config.yaml
dataset: "photos of plants, animals and fungi (iNaturalist)"
norm: "batchnorm"
avg_pool_shortcut: true
optimizer: "cautious_adamw"
beta1: 0.9
epochs: 65.7
final_lr_fraction: 0
warmup_steps: 1200
Rows from block 7, named by matrix and row number. Each number is 50 + 12 x the weight over its row's rms, rounded and kept within 0 to 99. All counts start at 0. After the name is the row's rms in percent of the matrix's.
# convs1: 3x3 conv (model.blocks.7.convs.1.weight, 128x128x3x3), inputs 126-127, a 3x3 kernel for each
convs1.0 101:43 50 39 46 69 44 45 54 43 48 53 39 56 70 15 53 57 46
convs1.1 106:61 52 59 55 24 65 69 47 59 56 54 57 42 51 54 47 37 59
convs1.2 090:51 57 37 41 23 52 15 34 50 51 66 58 57 75 41 36 42 48
convs1.3 105:52 49 54 47 37 44 50 45 39 42 37 54 54 45 28 56 42 69
convs1.4 100:49 41 37 20 46 52 46 42 50 46 49 60 54 60 63 59 49 52
convs1.5 107:56 58 25 57 50 49 32 55 63 39 36 38 38 65 55 49 50 50
convs1.6 109:25 38 45 33 55 69 30 46 75 59 50 37 61 66 57 57 63 46
convs1.7 109:35 35 22 15 66 06 08 55 24 78 60 49 73 61 31 51 54 55
convs1.8 111:47 52 31 49 66 51 30 41 73 49 31 10 48 63 50 32 43 40
convs1.9 105:77 34 39 63 36 39 26 26 51 48 74 68 47 43 37 48 35 60
convs1.10 098:36 48 73 47 34 37 79 51 38 45 48 39 56 41 45 50 74 65
convs1.11 101:21 36 59 39 48 60 49 40 51 49 59 60 62 48 65 44 22 56
convs1.12 095:73 52 51 36 42 43 05 26 57 29 35 43 47 46 43 54 59 57
convs1.13 093:69 47 53 72 47 51 57 53 55 37 43 44 48 35 64 58 51 57
convs1.14 102:38 43 64 52 44 60 60 73 59 55 63 54 55 45 42 46 36 46
convs1.15 082:60 58 58 46 62 35 40 28 42 64 43 47 46 66 37 38 57 49
convs1.16 100:52 26 67 65 34 48 84 48 42 43 58 52 45 33 54 39 50 61
convs1.17 110:49 45 38 37 35 62 41 32 50 40 48 52 52 52 44 47 39 32
convs1.18 118:47 41 39 53 66 44 47 52 32 30 40 66 45 41 28 39 53 28
convs1.19 104:43 45 41 58 72 64 67 77 62 78 68 47 61 68 30 47 40 11
convs1.20 097:43 46 54 62 43 59 62 55 56 48 46 42 27 49 54 42 43 45
convs1.21 112:55 61 37 64 50 37 36 41 45 48 35 51 42 45 50 34 37 30
convs1.22 108:38 39 45 31 65 39 32 34 39 64 93 50 49 49 40 51 39 54
convs1.23 090:52 61 37 50 63 60 49 69 64 54 64 66 58 52 54 80 60 77
convs1.24 095:51 44 21 53 53 45 48 56 68 50 37 48 22 35 41 47 47 50
convs1.25 099:32 42 37 33 50 44 36 65 46 50 66 55 57 60 46 46 45 45
convs1.26 102:48 44 57 44 49 45 37 64 52 59 49 39 49 54 32 58 50 24
convs1.27 105:47 53 51 66 46 43 54 51 59 48 46 45 49 52 57 53 56 60
convs1.28 097:55 51 64 47 33 52 46 54 54 41 57 39 47 44 51 51 59 64
convs1.29 099:47 74 58 55 38 34 55 48 43 35 36 41 56 63 53 50 52 44
convs1.30 110:36 43 41 54 64 56 25 28 12 42 39 42 49 62 69 69 76 82
convs1.31 092:54 50 68 24 42 66 62 50 51 40 38 37 48 41 53 52 66 47
convs1.32 101:50 60 47 57 61 48 44 49 58 50 40 56 33 38 42 52 40 57
convs1.33 099:52 59 55 49 49 51 60 62 51 35 47 36 56 47 09 45 44 29
convs1.34 106:41 58 50 45 59 36 49 53 37 79 73 56 49 43 37 47 45 34
convs1.35 099:58 44 35 69 22 31 50 37 44 24 38 49 41 46 46 55 56 49
convs1.36 113:51 48 59 71 49 41 71 39 37 68 53 34 60 57 46 33 30 26
convs1.37 093:48 43 40 40 53 42 41 63 48 53 64 51 66 75 33 44 40 39
convs1.38 097:26 32 32 24 84 15 14 17 31 46 54 68 54 58 18 45 52 51
convs1.39 079:57 39 59 48 23 66 46 70 52 41 34 33 31 55 32 44 40 50
convs1.40 098:34 45 35 12 77 33 27 50 48 58 52 48 54 72 33 37 37 49
convs1.41 091:42 51 35 59 45 53 35 34 54 34 18 40 42 50 51 59 65 67
convs1.42 101:60 45 27 58 59 29 32 42 55 42 61 69 46 49 57 67 66 79
convs1.43 105:42 46 46 31 49 55 47 47 36 60 49 45 42 41 65 42 36 55
convs1.44 078:52 39 54 70 50 74 58 50 61 40 37 57 56 74 52 45 59 52
convs1.45 103:33 34 54 35 58 65 39 37 42 56 56 49 59 62 50 34 27 37
convs1.46 112:35 62 58 37 55 64 32 50 61 51 65 44 38 63 55 45 31 22
convs1.47 103:44 53 56 49 66 71 53 58 53 43 49 53 56 61 60 37 30 46
convs1.48 081:36 53 60 50 63 42 56 47 36 63 64 63 83 71 66 67 65 67
convs1.49 095:36 29 61 46 54 60 64 54 45 55 45 48 45 32 57 59 56 62
convs1.50 108:59 44 45 47 37 47 30 62 42 71 73 64 54 55 57 38 52 74
convs1.51 097:58 35 63 67 41 53 78 72 89 50 52 52 54 53 52 57 52 57
convs1.52 097:42 43 11 50 30 34 90 68 84 58 45 64 55 43 55 32 39 36
convs1.53 085:29 27 29 30 48 56 58 78 41 46 46 34 37 46 57 29 47 47
convs1.54 108:49 47 58 87 30 43 75 31 27 52 33 51 69 52 37 45 29 41
convs1.55 098:67 53 80 88 38 54 35 17 49 47 43 52 52 49 51 45 49 58
convs1.56 106:45 50 40 29 66 36 01 59 25 38 56 57 45 52 51 42 61 62
convs1.57 107:54 67 56 42 37 66 45 70 66 46 48 44 54 67 54 57 67 56
convs1.58 095:39 48 46 50 73 54 43 48 31 39 39 40 36 58 58 45 62 57
convs1.59 097:58 48 76 65 41 74 75 41 46 43 56 39 44 50 53 49 41 54
convs1.60 098:66 56 34 57 34 29 68 50 66 30 34 50 56 48 40 42 25 49
convs1.61 101:58 61 50 56 64 58 52 55 46 53 64 60 73 60 42 64 40 47
convs1.62 110:54 49 64 40 55 71 24 58 51 61 70 59 44 64 39 40 22 40
convs1.63 098:72 57 50 53 66 46 38 33 50 41 61 59 55 63 52 74 50 65
convs1.64 103:49 63 78 59 73 65 41 60 57 55 44 59 58 59 53 54 34 27
convs1.65 098:65 62 39 41 31 43 48 41 76 47 28 42 51 48 52 63 63 82
convs1.66 103:19 26 44 37 42 48 50 46 41 79 60 55 63 55 48 49 46 42
convs1.67 101:61 52 89 53 44 80 68 26 46 56 52 51 49 70 56 53 63 63
convs1.68 098:63 60 49 42 51 48 32 36 55 59 71 67 59 55 55 64 62 79
convs1.69 103:54 46 30 55 65 42 36 50 39 65 59 50 61 51 54 62 38 48
convs1.70 105:29 42 59 48 45 58 71 45 55 55 49 51 55 40 49 43 43 53
convs1.71 100:66 58 47 39 53 31 33 47 46 47 59 68 53 46 52 69 60 65
convs1.72 107:52 43 40 33 42 36 41 48 69 51 43 44 41 54 49 41 68 51
convs1.73 104:54 48 32 60 26 36 59 58 56 51 43 51 51 46 51 47 38 42
convs1.74 109:29 34 48 32 57 64 17 27 27 50 48 61 52 46 54 47 42 53
convs1.75 107:37 46 47 45 49 45 60 54 49 55 59 53 37 38 43 58 78 72
convs1.76 103:56 57 37 64 56 50 59 64 56 47 37 47 61 61 48 44 33 45
convs1.77 095:36 27 29 21 40 47 29 57 41 41 55 47 59 69 55 52 52 45
convs1.78 100:59 60 58 31 29 39 63 36 54 38 41 52 49 63 54 32 39 42
convs1.79 088:53 26 46 69 46 39 68 61 48 48 60 59 69 79 52 61 60 52
convs1.80 099:39 44 48 38 60 38 30 62 48 60 66 66 46 37 73 39 39 74
convs1.81 104:48 50 63 55 53 54 63 48 36 49 60 58 70 72 57 42 40 39
convs1.82 104:56 68 55 43 52 59 53 58 68 57 55 44 49 52 61 56 52 46
convs1.83 095:50 52 70 64 43 55 57 53 71 46 41 47 36 56 40 28 44 39
convs1.84 096:50 42 49 32 48 29 57 43 23 46 50 62 39 52 62 49 63 63
convs1.85 097:70 68 51 52 47 41 37 46 64 28 31 35 34 50 42 45 64 47
convs1.86 086:36 43 14 32 44 51 39 63 47 49 42 42 36 55 44 38 35 32
convs1.87 100:27 33 33 35 26 42 26 46 32 42 46 51 48 56 48 49 52 48
convs1.88 100:43 54 42 63 73 59 35 43 47 46 38 44 44 39 63 48 63 57
convs1.89 091:51 44 33 36 36 15 24 43 43 42 37 33 61 83 61 53 54 52
convs1.90 109:36 36 37 61 58 42 66 64 49 29 27 37 38 61 50 43 42 23
convs1.91 087:39 36 51 52 54 62 51 66 51 35 46 44 46 55 54 48 36 51
convs1.92 107:51 53 39 38 50 45 30 40 44 48 53 33 51 61 49 61 69 76
convs1.93 102:57 43 53 73 39 58 58 52 57 36 39 40 47 41 83 49 50 67
convs1.94 095:76 41 57 62 42 51 66 39 46 47 44 42 51 49 52 53 53 54
convs1.95 096:48 63 49 31 42 42 56 64 28 47 63 46 36 37 38 41 27 60
convs1.96 090:51 52 57 26 52 56 36 66 51 36 49 52 42 48 63 43 58 63
convs1.97 106:37 52 56 38 99 54 01 56 46 42 62 36 49 51 22 50 54 28
convs1.98 114:52 67 75 57 58 46 59 46 47 46 39 64 51 40 53 70 56 70
convs1.99 087:48 47 48 39 41 52 45 58 46 40 46 50 43 52 66 63 71 72
convs1.100 112:45 33 37 34 55 44 36 57 43 45 36 42 65 61 41 49 31 44
convs1.101 104:52 53 34 34 50 49 20 57 54 46 47 33 40 53 42 47 47 47
convs1.102 097:21 70 46 45 75 38 36 18 38 52 57 47 43 48 46 55 56 39
convs1.103 100:31 34 41 17 34 44 27 33 43 59 63 54 42 36 58 43 77 57
convs1.104 095:68 47 54 41 35 55 75 65 73 65 53 49 67 62 69 62 48 56
convs1.105 088:57 37 50 36 51 49 44 66 60 41 46 48 34 49 42 50 44 46
convs1.106 102:73 69 52 52 42 65 13 48 66 30 34 40 33 57 60 43 70 53
convs1.107 096:41 57 74 40 59 57 09 56 47 41 53 57 48 61 53 43 63 72
convs1.108 099:46 45 43 59 51 58 71 62 37 63 54 34 59 48 37 56 41 37
convs1.109 094:53 56 73 67 45 76 74 55 58 33 38 46 51 51 57 49 47 52
convs1.110 085:57 52 80 55 50 64 86 68 35 48 57 57 55 77 63 45 43 58
convs1.111 106:71 58 62 63 46 43 63 42 44 34 33 54 45 35 49 62 59 67
convs1.112 080:47 47 54 24 55 33 43 51 72 45 35 38 49 77 47 50 72 55
convs1.113 091:35 27 26 14 56 48 50 59 59 57 59 53 52 59 42 56 52 51
convs1.114 106:47 56 57 55 53 38 68 53 33 68 59 44 46 54 36 33 39 26
convs1.115 103:73 61 17 70 56 41 42 47 57 42 52 51 49 47 60 66 56 71
convs1.116 114:40 48 39 53 64 49 57 56 37 47 42 32 62 59 47 57 50 71
convs1.117 100:47 43 25 35 44 36 65 42 44 35 41 42 47 66 52 62 59 48
convs1.118 100:63 52 57 47 42 51 49 54 49 45 50 43 47 71 25 57 66 45
convs1.119 105:63 53 53 34 47 38 36 43 56 44 51 47 34 39 49 63 73 67
convs1.120 105:45 60 38 55 41 60 52 42 52 55 54 69 57 57 63 68 52 51
convs1.121 099:36 51 55 55 59 60 55 52 41 55 58 40 56 73 28 33 19 17
convs1.122 106:56 49 33 52 56 21 56 40 34 33 49 51 31 52 33 41 83 39
convs1.123 074:48 65 48 63 58 38 38 47 41 42 48 56 62 61 36 62 51 51
convs1.124 100:52 55 46 52 85 39 50 36 41 65 62 48 61 51 53 50 44 41
convs1.125 094:27 36 11 29 68 50 30 47 50 50 55 51 43 59 64 48 36 51
convs1.126 094:53 59 48 75 59 20 43 41 42 51 54 59 50 59 49 52 32 54
convs1.127 106:43 53 37 42 51 44 45 38 52 50 61 49 36 59 42 42 46 42