A small masked image model, trained from scratch.
Model: 1.77M parameters, 48-pixel images, arch resnet_bottleneck, norm batchnorm, activation relu, widths [128, 256, 512].
Training: cautious_adamw at rate 0.0037, 40000 steps, batches of 256.
Data: trained on photos of plants, animals and fungi (iNaturalist), 155796 training examples, 65.7 epochs.
Rows from block 5, named by matrix and row number. Each number is 128 + 24 x the weight over its row's rms, rounded and kept within 0 to 255. All counts start at 0.
# convs0: reduce pointwise conv (model.blocks.5.convs.0.weight, 64x256x1x1), inputs 192-255
convs0.0 [168 171 152 114 111 141 165 110  94 150 129 183  78 119 192 126 152 117 138 120  72 136  82 142 105 164 114 128 136 130 122 127 138 138 125 167 134 147 152 113 172  83 100 102 127 141 146 142 139 180 159 133 111 127 188 154 137 106 148 124 134 113 115 128]
convs0.1 [130 145 113 119 128 163 152 118 109 142 112 127 144 154 117 135 156 162  86  90 133 133 144 172 135 133 113 131 124 109  71 127 108 141 146 116 168 106  80 103 146 138  78 113 123 121 136 142 162 117 144  99 144 140 119 119 175 160 171 154 194 125 115 143]
convs0.2 [107 160 112 115 176 121 128 117 147 131 123 169 117 171 126 183 149 113 137 145 164  79 133 131 162 120 171 138 111 158 140 139 154 112 156 147  98 152 142 188 127 107  89 125 134 151 126 149 192 166 117 100 121 196 152 118 130  99 123 132 100 105 142 117]
convs0.3 [142 118 108 128 173 118 131 122 121 147 143  88 111  94 124  73 140 147 147  89 146 143 118 128  95 119 121 105 112 117 163  98 100 150 120 119 112 119 137 144  91 140 133 149 141 130 133 123  87 138 148 120 190  91 128 141 104 128 134 106 145  91 151 134]
convs0.4 [132 166 109 139 107 156 149 117 130 131 131 147 125 145 143 158  93 143 132 101 140 125  95 139 114 139 124 159 109 125 132 145 133 141 114 136  80 111 113 109 155 161 171 145 156 150 127 103 140 149 114 167 152 129 110  85  71 118 121  85  95  92  83 119]
convs0.5 [121 112 150 122 114 152 153 136 141 124 125 163 136 134 124 138 138 140 139  92 113 132 176 106 164 154 126 127 139 147 133 135 111 153 143 138 143  96 130 137 157 138 158 127 140 139  85 161  72  81 165 128 181 115 133  81 176 135 164 120 138 119  85 143]
convs0.6 [105 151 100 121 165 131 150  81 137  96 125 115 174 105 141 126 135 111 128 121 117 120 163 145 100 140  94 131 122  89 150 128 135 125 151 159 146  75 129 110 134 118 111 110 136 118 195 100 164 142 117 124 121 115 169 139 153 115 133 149 121 142 162 138]
convs0.7 [128 144 149 142 113 184 142 109 122 180 113 114 124 160 157 148 184 116 140 155 115 121 118 126 119 163 126 165 130 156  99 129  91 113  96 123 181 144 146 162 145 114 118 115 134 130 115 126  95 102 126 118 115 119  93 131 119 163 111 158 139 143 120 173]
convs0.8 [137 132 137 138 132 156 137 125 122 122 135 169 108 117 115 124 147  57 123 102 120 126 138 152 122 121 109 122 162  97 137 103  67 162 114 140 140 121 102 126  98 128 144 123 141 111  96 136 132  41 140 110 195 100  97 112 122 114 145 159 135 139 109 111]
convs0.9 [130 160  85 127 119 158 156 132 156 158 105 152 122 144 127 129 123 164 141 118 132 182 164 151 147 115  82 141 149 119 156 119 206 135 155 115 116 121 106 133 127 100 133 155 177 140 143 116 148 171 132 169 115 151 152 130 111 143 116 137 136 124 141 162]
convs0.10 [114 120 111 131 105 144 137  68 124 128 144 129 139 139 113 120 129 136 112 183  83 124 131 136 105 139 127 123 105 119 122 130 119 159  89 125 129 133 113 132 128 119 151 129 128 133 191 160 117 169 135 104 120  97  81 137 161 107 132 120 120 121 126 108]
convs0.11 [112  90 118 136 141 148 132  96 103 143 163  93 136 128 131 101 126 101 124 111 101 112 184 129 116 135 110  87 136 112 128 102 162 131 112 144 137  84 128 115  91 156 136 140 137 128 186  91 152 156  88 136 137  93 141 127 146 104 181 117 131 109  88 133]
convs0.12 [106 145 142 133  88 122 134 121  54 134 151 105 129 106  79 146 112 100 131 129 112 119 115 137 130 128 118  98 132 110 153 120  63 160  94 128 117 103 150  83 127 172 152 139 133 127 153 124 105 124 120 113 136  90  39  76 141 115 187 126 126 118 136 119]
convs0.13 [116 112 110 128 118 148 142 118 148 137 170  56 169 135  92 133 142 191 144 128  96 154 145 113  36 142  88 112 139 103 175 135 156 132 106 110 113 110 126 119 129 140 166 144 128 147 114 175 130 108 165 120 113 102 143 129 128 144 118 139 134 113 128 140]
convs0.14 [145 174 136 127 122  90 108 115  92 180 120 101 164 130 115 128 103 149 117 168 135 111 141  67 149 117 110 154 137 113 137 107 133 117 156 153  95 156 135 155  88 123 153 150 117 139 121 177 133 153 127 130 170 146 181  85 153 102 169 116 118 155  91 124]
convs0.15 [116 175 122 153 130 149 111 111  57 143 140 118 127  91 144 148 123 150  96  82 122 107 117 159 129 136 165 114 127 131 130 139  98 129 120 122 124  82 150  95 136 166 157 138 137 125 158  93 122 135 154 110 160 140 124 149  92 100 124 114 122 106 124 127]
convs0.16 [132 117 161 120 107 160 117 136 171 140 118 135 115 131 152 100 150 129 128 129 150 137 107 155 116 131 130 134 146 119 103 113 139  90 140 147 153 165 108  70 133  86  86  85 154 137 125 168 146 212 101  87  79 126 111 168 113 172 160 127 192 104 144 151]
convs0.17 [121 159 195 137 142 138 153 122  86 114 111 176  97  81 101  54 131  92 132 104 140 102 113 119 131 141 135 104 124 123 143 100 116 126  96 172 120 120 142  79 104 119 110 116 150 153 113 126 132 132 106 110 135 103  98  91 115 125 156  99 134 118 103 136]
convs0.18 [119 177 131 127 145 127 157 162 130 129 111 161 116 123 154  70 141 109 172  89  70 146 121 135 155 143 131 142 121 110 124 117 156  95 104 131 107 111 134 121 102 166 104 115 124 155 102  83 147 100 141 170  43 159 187 126 144  91  64 115 139 129 146 103]
convs0.19 [139 115 137 142 153  91 107 123  89 129 132  97 129 130 118 139  58 126  95 145  66 119 146  53 115  86 118 138 106 117 148 118  99 134 128 130  80 137 141 152 117 115 160 147 138  98 119 114 119  72 101  98 151 125 143 119 122 107 151 132  57 138  92 126]
convs0.20 [136 133 141 134 126 113 131 115 171 135 117  72  74 121 131 146 111  68 113 148 125 147 146  65 147  95 134 130 103 128 160 129 135 134 134 143 131 125 144 169 109 152 162 138 137 149 115 120 118 142  98 139 141 123 139  99  79 137 151 142 132 124 154 111]
convs0.21 [134 112 111 159 127 112 119 147 104 134 130 127 118 121 105 140  90 134  99 150 141  96 127   0 140  93 106 114 119 136  59 131  85 145 129 107 119 145 150 135 125 133 108 149  88 145 125 153 121 167 148 129 118 119 127 118 188 103 136 139 117 136  78 143]
convs0.22 [142 152  86 128 107 146 155 103 113 144 117 150 120 153 133  96 143 136 109 102  86 158 148 126 110 129 116 136 112 117 141  85 132 144  99 148 161  94 100 136 125 143 145 144 125 164 131 103 118  91 155 144 102 122 112 144 157 166 124 127 157  94 167 180]
convs0.23 [176  83 122 133  94 138 126 166 126 137 128 162 143  95 115 122 141 136 114 123  90 129 128 128 120 148 104 127 183 162 161 126 175  73 133 139 137 145 135  78 185 102 151 132 153 126 138 118 124 156 112 129 104  86 255 129 114  92 112 112 115 130 128 143]
convs0.24 [125 151 115 122 108 149 129 101 113 132 139  97 129 125 104 168  96 141 136 102 140 116 119  58 136 107 127 153 131 125 154 111 128 155 103  91  98 124  64  88 127 119 165 144 141 142 138 133  84 117 140 149 126 111 117 116 124 109 143 136 114 135 116 132]
convs0.25 [148 142 135 126 108 121 144 104  99  84 122 143 186 101 109  92 137 136 128 102 118 139 159 119 145 108 137  90 104  91 144 103  90 149  89 145 126 111 149 115 116 119 151 154 107 142 142 154 110 125 148 110 144 124 103  92 148  74 198 120 109  68 115  96]
convs0.26 [128 182  97 143 152 160 120 112 153 197 145 129 102 122 161 146 159 109 123 111 114 111 126 155 119 159 109 119 124 126 104 115 141 158 138  92 146 121 135 148 116 147  88  85 145 128 131 115 143 108 108 129 152 104 106 137  89 128 132 169 153 145 115 127]
convs0.27 [158 169  88 141 185 133 129 154 143 148 145 113 136 127 151  98 156 146 137 137 146 111 168 147 142 147 159 109 121 133  88 113 115 139 154  76 140 115 141 167 106 176 114 139 122 135 144 131  97  96 119 140 182  96 141 132 137 105 138 129 136 126 158 112]
convs0.28 [143 125 188 136 155 164 120 145 102 131 115 143 126 151 179 122 152 105 120 122  70 134 155 137 133 141 140 151 153 128 131 135 167 123 123 144 146  87 125 146 145 128  65 150 156 164 152 103 138  77 134 123  86 115 117 132 144 121 139 133 131 104  79 111]
convs0.29 [149 100 104 149 105 128 141 138  99 106 114 122 135 125 101 137  75 116 139 120 137 161 103  86 115 109 118 105 166 112 195 111 129 125  97 154 106 138 140 115 181 127 159 143 163 136 168 104 133 136 131 141 123 136 150 116 132 120 194 122 126 130 145 147]
convs0.30 [127 113  72 137 116 125 160 183  88 163 110 181 114 101 162  97 161 123 126 116 143 149 103 143 184 133 143 141 144 154 135 127 156 126 126 151 125 158 119 117 173 103  76 140 114 126 131 138 135  93 135  86  66 170 133 141  89 110 156 124 114 125 130 136]
convs0.31 [142 133 136 114 124 139 110  88  66 144 109 126 130 150 116  73 115 101 106 147  80 105 124 109  84 132  93 116  79 104 105 105  97 121 119 129 136 135  92 110 106 158 161 149 111 179 164 139 112 154 123 139 107 103  91 140 204 138 138 144 140 103 161 127]
convs0.32 [117 122 142 129  59 163 146 123 189 153 111  40 100 163 142 114 104 129 122 110 153 137 116  99 130 149 118 117 103 121 106 135 127 138 105 121 135 137 134 106 117 139 125 126 144 196 174 123 121 104 142 157  96 111  92 120 178 149 136 133 126 128 124 141]
convs0.33 [145 108 140 134 128  82 133 130  97 142 133 126 122 124 105 140  81 134  94 113 126 139 111 156 114 161 121 152 115 114 128  96 131 121 145 127  64 125  71 118 124 148 186 141 161 108 138 111 116 104  61 141 125 136 105 151  94 118 142 136  55 135  69 141]
convs0.34 [ 99 155 140 149 132 157 101 110 148 157 120 119 122 143 173 175 141 124 121 161  75  90 154 155  85 148 125  86 185 110  84 127 123 135 132 141 133 118 137 143 164 135  49 129 159 149 209 156 160 113  92 110  84  97  77 148 121 120 185 142 125 125 112 127]
convs0.35 [212 112 115 149 111 140 141 169 108 148 134 134 174 135 119  90 168  75 128 158 105 126 119 169 105 144 105 119 109 121  78 126 151 106  98 126 140  99 109  93 156 106 121 148 158 118 156 127 116 128 115 133 130 116 116 121 123 127 173  99 127 102  90 144]
convs0.36 [ 68 135 145 129 123 149  88 127 144 110 172  91 158 124 106 126 141 185 134  90 132 151  97 141  83 139 134 116 114 123 133 147 141 129  99  82 159 144 121 101 145 128 116 133 101 126 143 140 132 117 150 142 115 142 116 146 157 122 155 167 137 132 138 145]
convs0.37 [158 124  86 144 136 137 136 145 128 121 128 125 125 129 149  64 116 127 142  62 126 122  98 111 165 105 104 113  88 112 140 153 147 118  76 154 115 145 157  82 132 151 122 147 133 111 122 138 121 131 146 126 147 163  75 132 105  81 149 127 134 106 114 127]
convs0.38 [120 151 111 103 140 131 147 153 166 123 136 108 124 131 136 116 129 121 173 141 160 147  54 151  63 128 154 130 136 118 116 154 151 129 108  99 133 139 121 137 148 177 114 138 139 142 120 116 134 174 130 141  89  90 130 108 102 111 119 128 117 120 125  99]
convs0.39 [157 164 157 139 187 132 114 112 115 104 171 208 124 140 131  95 143 133 124  97 117 116 123 122 116 121 140  95  51  85 133 149 110 116 134 155 124 157 128 147 125 127 100 132 117 118  80 161 102 154 115 117 159 134  95 124  76 140 166 125 137 119 159 141]
convs0.40 [122 127 139 138 105 127 135 127  86 121 117 173 118 105 129 139 128 108 131 147 168 145 115 127 133 144 123 130 127 130 166 118 142  95 141 205 135 155 110  42 182  79 131 121 130 156 145 112 149 156 121 130 113 138 120 133  88 134 128 126 115 148 113 142]
convs0.41 [143  94 131 111 124  93 125 114 114 127 155  74 138 160 186 122 112  65  83 149  91 110 102 100 129 112 134 119 119 137 116 167  58 126 147 144 101 111 188 159 117  82 149 120  83 132 116 131  89 121 136 126 131 128 106  91 132  97  87 133 154 136 128 106]
convs0.42 [118 158  83 129 179 128 136  69  99 156 134 161 126 124 123 140 153 113 123  72 165  98 136 133 145 132 159 122 113 110 141 124 161 123 168 147 126 125 111 157 148 162 122 115 113 106 126  80 141 148 104 121 132 137 175 134  37 130 124 125 134 112 165 130]
convs0.43 [183 113 146 133 162 130 135 109 160 114 122  83 167 133 129 107 124 113 132 133 140 132 124 131  93  97  88 130 118  74 135 167 166 138 128  89 128  85 130  77  96 132 136 138 144 107 156 139 111 108 143 134 145  73 178 151 115 118 110  83 126 138 113 148]
convs0.44 [192 132 136 146 102 135 132 116 132 135 158 116  96 126 133 168 140 116 140 124 122 102 102 146 147 142 105 142  97 127 121 144 106 142 103 137 130  80 130 110 113 147 152 137 148 133 135 130 101  60 158 122 112 118 124 124 153  72 143  79 132 107 136 109]
convs0.45 [122 120 152 143 136 158  94 126 224 146 127 137 136 150 133 128 167 128 129 139 116 111 125 176 159 123 139 145  96 132  81 128 147 121 162  84 152 146 146 141  96 115 110  94 122 126  91 161 140 111 137 115 135  99 117 123 118 126 119 129 170 148 113 121]
convs0.46 [120 114 140  96 129 109 134 109 174 173 134 135 169 144 101 139 159  81 155 138 146 133 126 152 158 127 142 137  92 132 117  66 140 125 130 137 111 165 150 180 118 115 131 140 109 190 121 158  88 143 132 151 111 137 113 107 176 126 155 102 140 121 137  47]
convs0.47 [140 131 116 116 118  97 118 117 108 153 141 142 152 118 101 104 106 131 137 126 131 164 133 115 116 106 132 146 124 113 181 111 143 113 147 122  88 129  59 131 131 115 153 181 127 130 129 111 110 134 132 149 127 142 118 106 142 119 132 150 115 129 143 161]
convs0.48 [130 125 126 125 139 112 115  63 173 114 154 171 137 140 136 142 124 133 127  94 114 149 122  37 111 101 137 108  93 109 171 125 150 125 125 136 117 118 155 142 168 119 148 135 102 111  70 156  95 125 128 146 114 124 112 105  95 115 113 115 127 138 155 128]
convs0.49 [110  78 159 143 110 143 121  81 125 112 152 104 110 140 126 117 137 122 118  96 109 133 150 123 131 155 120 124 122 151 131 142  36 124 106 148 134 132 142 138 145 143 153 139 132  96 119 132 111  97 123 142 178 132 101  94 124 150 156 107 146 139  99 122]
convs0.50 [ 89 149 115 139 158 127 134 150  42 148 169 126 149 102 111 158  78 168 124 129 140 118 109  91  81 122 109 122 138  98 131 150 100 111 131  80 119 124 138  97 118 142 148 150 109 124 117 126 162 108 147 125 100 112 191 124 160 140  81 135 105 131 145 142]
convs0.51 [205 120 144 131 118 126 198 169  74  98 162 137 163 111 127 121 156 144 133 114  92 147  83 126  97 142  94 130 107 101 126 141 146 123  99 150 129 114 134  83 186 104 128 153 101 128  99 120 103 110 187 128  84 110 140 120 117  87 162 132 139 127 106 128]
convs0.52 [101 158 126 146  57 145 145  95 145 150 142  55  79 103 124 176 132 114 129 113 150 151 130 130 170 126 155 104 102 151 140 103 131 141  76 119 134 150 105 120 103 149 148 137 120 135 145 125 165 115 134 142 135 145  98 118 105 101 159 126 140 118 144 114]
convs0.53 [103 139 105 126 153 147 142 130 110 127 138  99 126 116 145 167 143 129 131 128 154 106 150 126 123  87 142 119 172 111 145 142 133 147 169 110 150 114 108 139 157 109 108 143 152 129 195 123 121 107 126 120 101 131 115 159  90 150 169 166 109 140 131 138]
convs0.54 [142 118 123 135  94  89 121  90 141 137 140 158 100 140 129 123 141  56 138 137  97 136 148 160 149 128 147 120 110 132 141 131  94 127  64 130  70 157 154 143 119  97 121 116 115 117 149 124 106 117 115 134  89 122  93 121 129 102 120 124 167 144 143  64]
convs0.55 [138 156 157 129 115 157 160  92  93 200 126 142 114 163 160 103 199 114 129 112 122 140 112 141 129 149 132 161 118 128  70 130 134 114 117 146 165 104 143 153 135 115  72 148 138 117 109 127 128  88 121 145 109 119 135 122 123 123 122 134 143 116 143 154]
convs0.56 [145 137 123 174  96 167 124 179 143 125 141 151 140 145 221 152 120  81 108 156 103 149  92 144 125 153 119 169 149 127 169 129 142 137  90 175 119 139 121  87 122 125 127 107 162 130 150 123 148 104 135 134 126 121 123 185 146 156 145 139 132 130 132  76]
convs0.57 [111 130 150 117 128 140 154 126 153 127 160 150 119 136 122 119 124 124 132 143 123 158  96 144 113 146 134 177 124 100 155 126 160 116 159 126  97 138  73 113 149 131 123 149 121 165 128 115 132 123 113 171 132  99  79 124  89 117 109 140 110 127 129 152]
convs0.58 [179 122 120 141 139 157 137 152 168 135 116 104 130 118 131 137 117 103 107 107 121 146 149 154 135 138 118 131 130  91 143 145 181 175 164 142 104  99 124 110  98 168 153 118 155 130 150 114 131 128 110 170 121  90 168  95  88 137 159 144 120 139  68 132]
convs0.59 [111 135 129 128 176 124 129 121  70 150 128 115 112 109 101  66 102 122 108  98 161 131 122  64 144 142 140 136 104 124 151 117  76 138 126 116 123 140 146 159 122 151 155 127 106 118 121  58 106 145 114  97 169 110 154 107 109  91  99  80  98 133 117 120]
convs0.60 [133  99 102 153 136 170 125 108 105 150 114 143 126 125 101 111 188 120 115 126 141  99 138 174 138 119 105 160 130 134  76 127  80 124 138  96 176 125 186 139 134 153 118 115 136 129 114 134 120 138 124 134 169 124 105 137 102 129  97 158 159 157  89 151]
convs0.61 [115 105  95 120 125 129 144 150 121 106 117 126  97 105 115 114 114 116 110 128  78 132 198 133 126 138 113 122 185 136 171 132 118 152 159 130 149 103 159 162 127 111 173 137 148 116 126  86 123  89 105 115 182 108 158 142  99 117 134 123 118 123 137 117]
convs0.62 [111 144 113  97 117 140 180  73 101 116 142 173 138 131 120 147 114  99 123 145 149 122 123 121 120 111 142 122 111 102 114 113 109 218 152 158 117 166 140 108 152 133 138 110 127 120 133 115 135  99  99 124 146  76 140 130  99 143 163 179 127 150 133 147]
convs0.63 [131  80 130 135 141 126 137 117 163 117  95 145 113 135 141 139 121 137 128 111 143 154 138 142 133 121 121 144 128 111 109 122 149 157 145  81 101  88  90 113 138 180 159 164 162  87  87 124  99  99 116 149 135 108  82 125  81 136 114 158 115 141 152 177]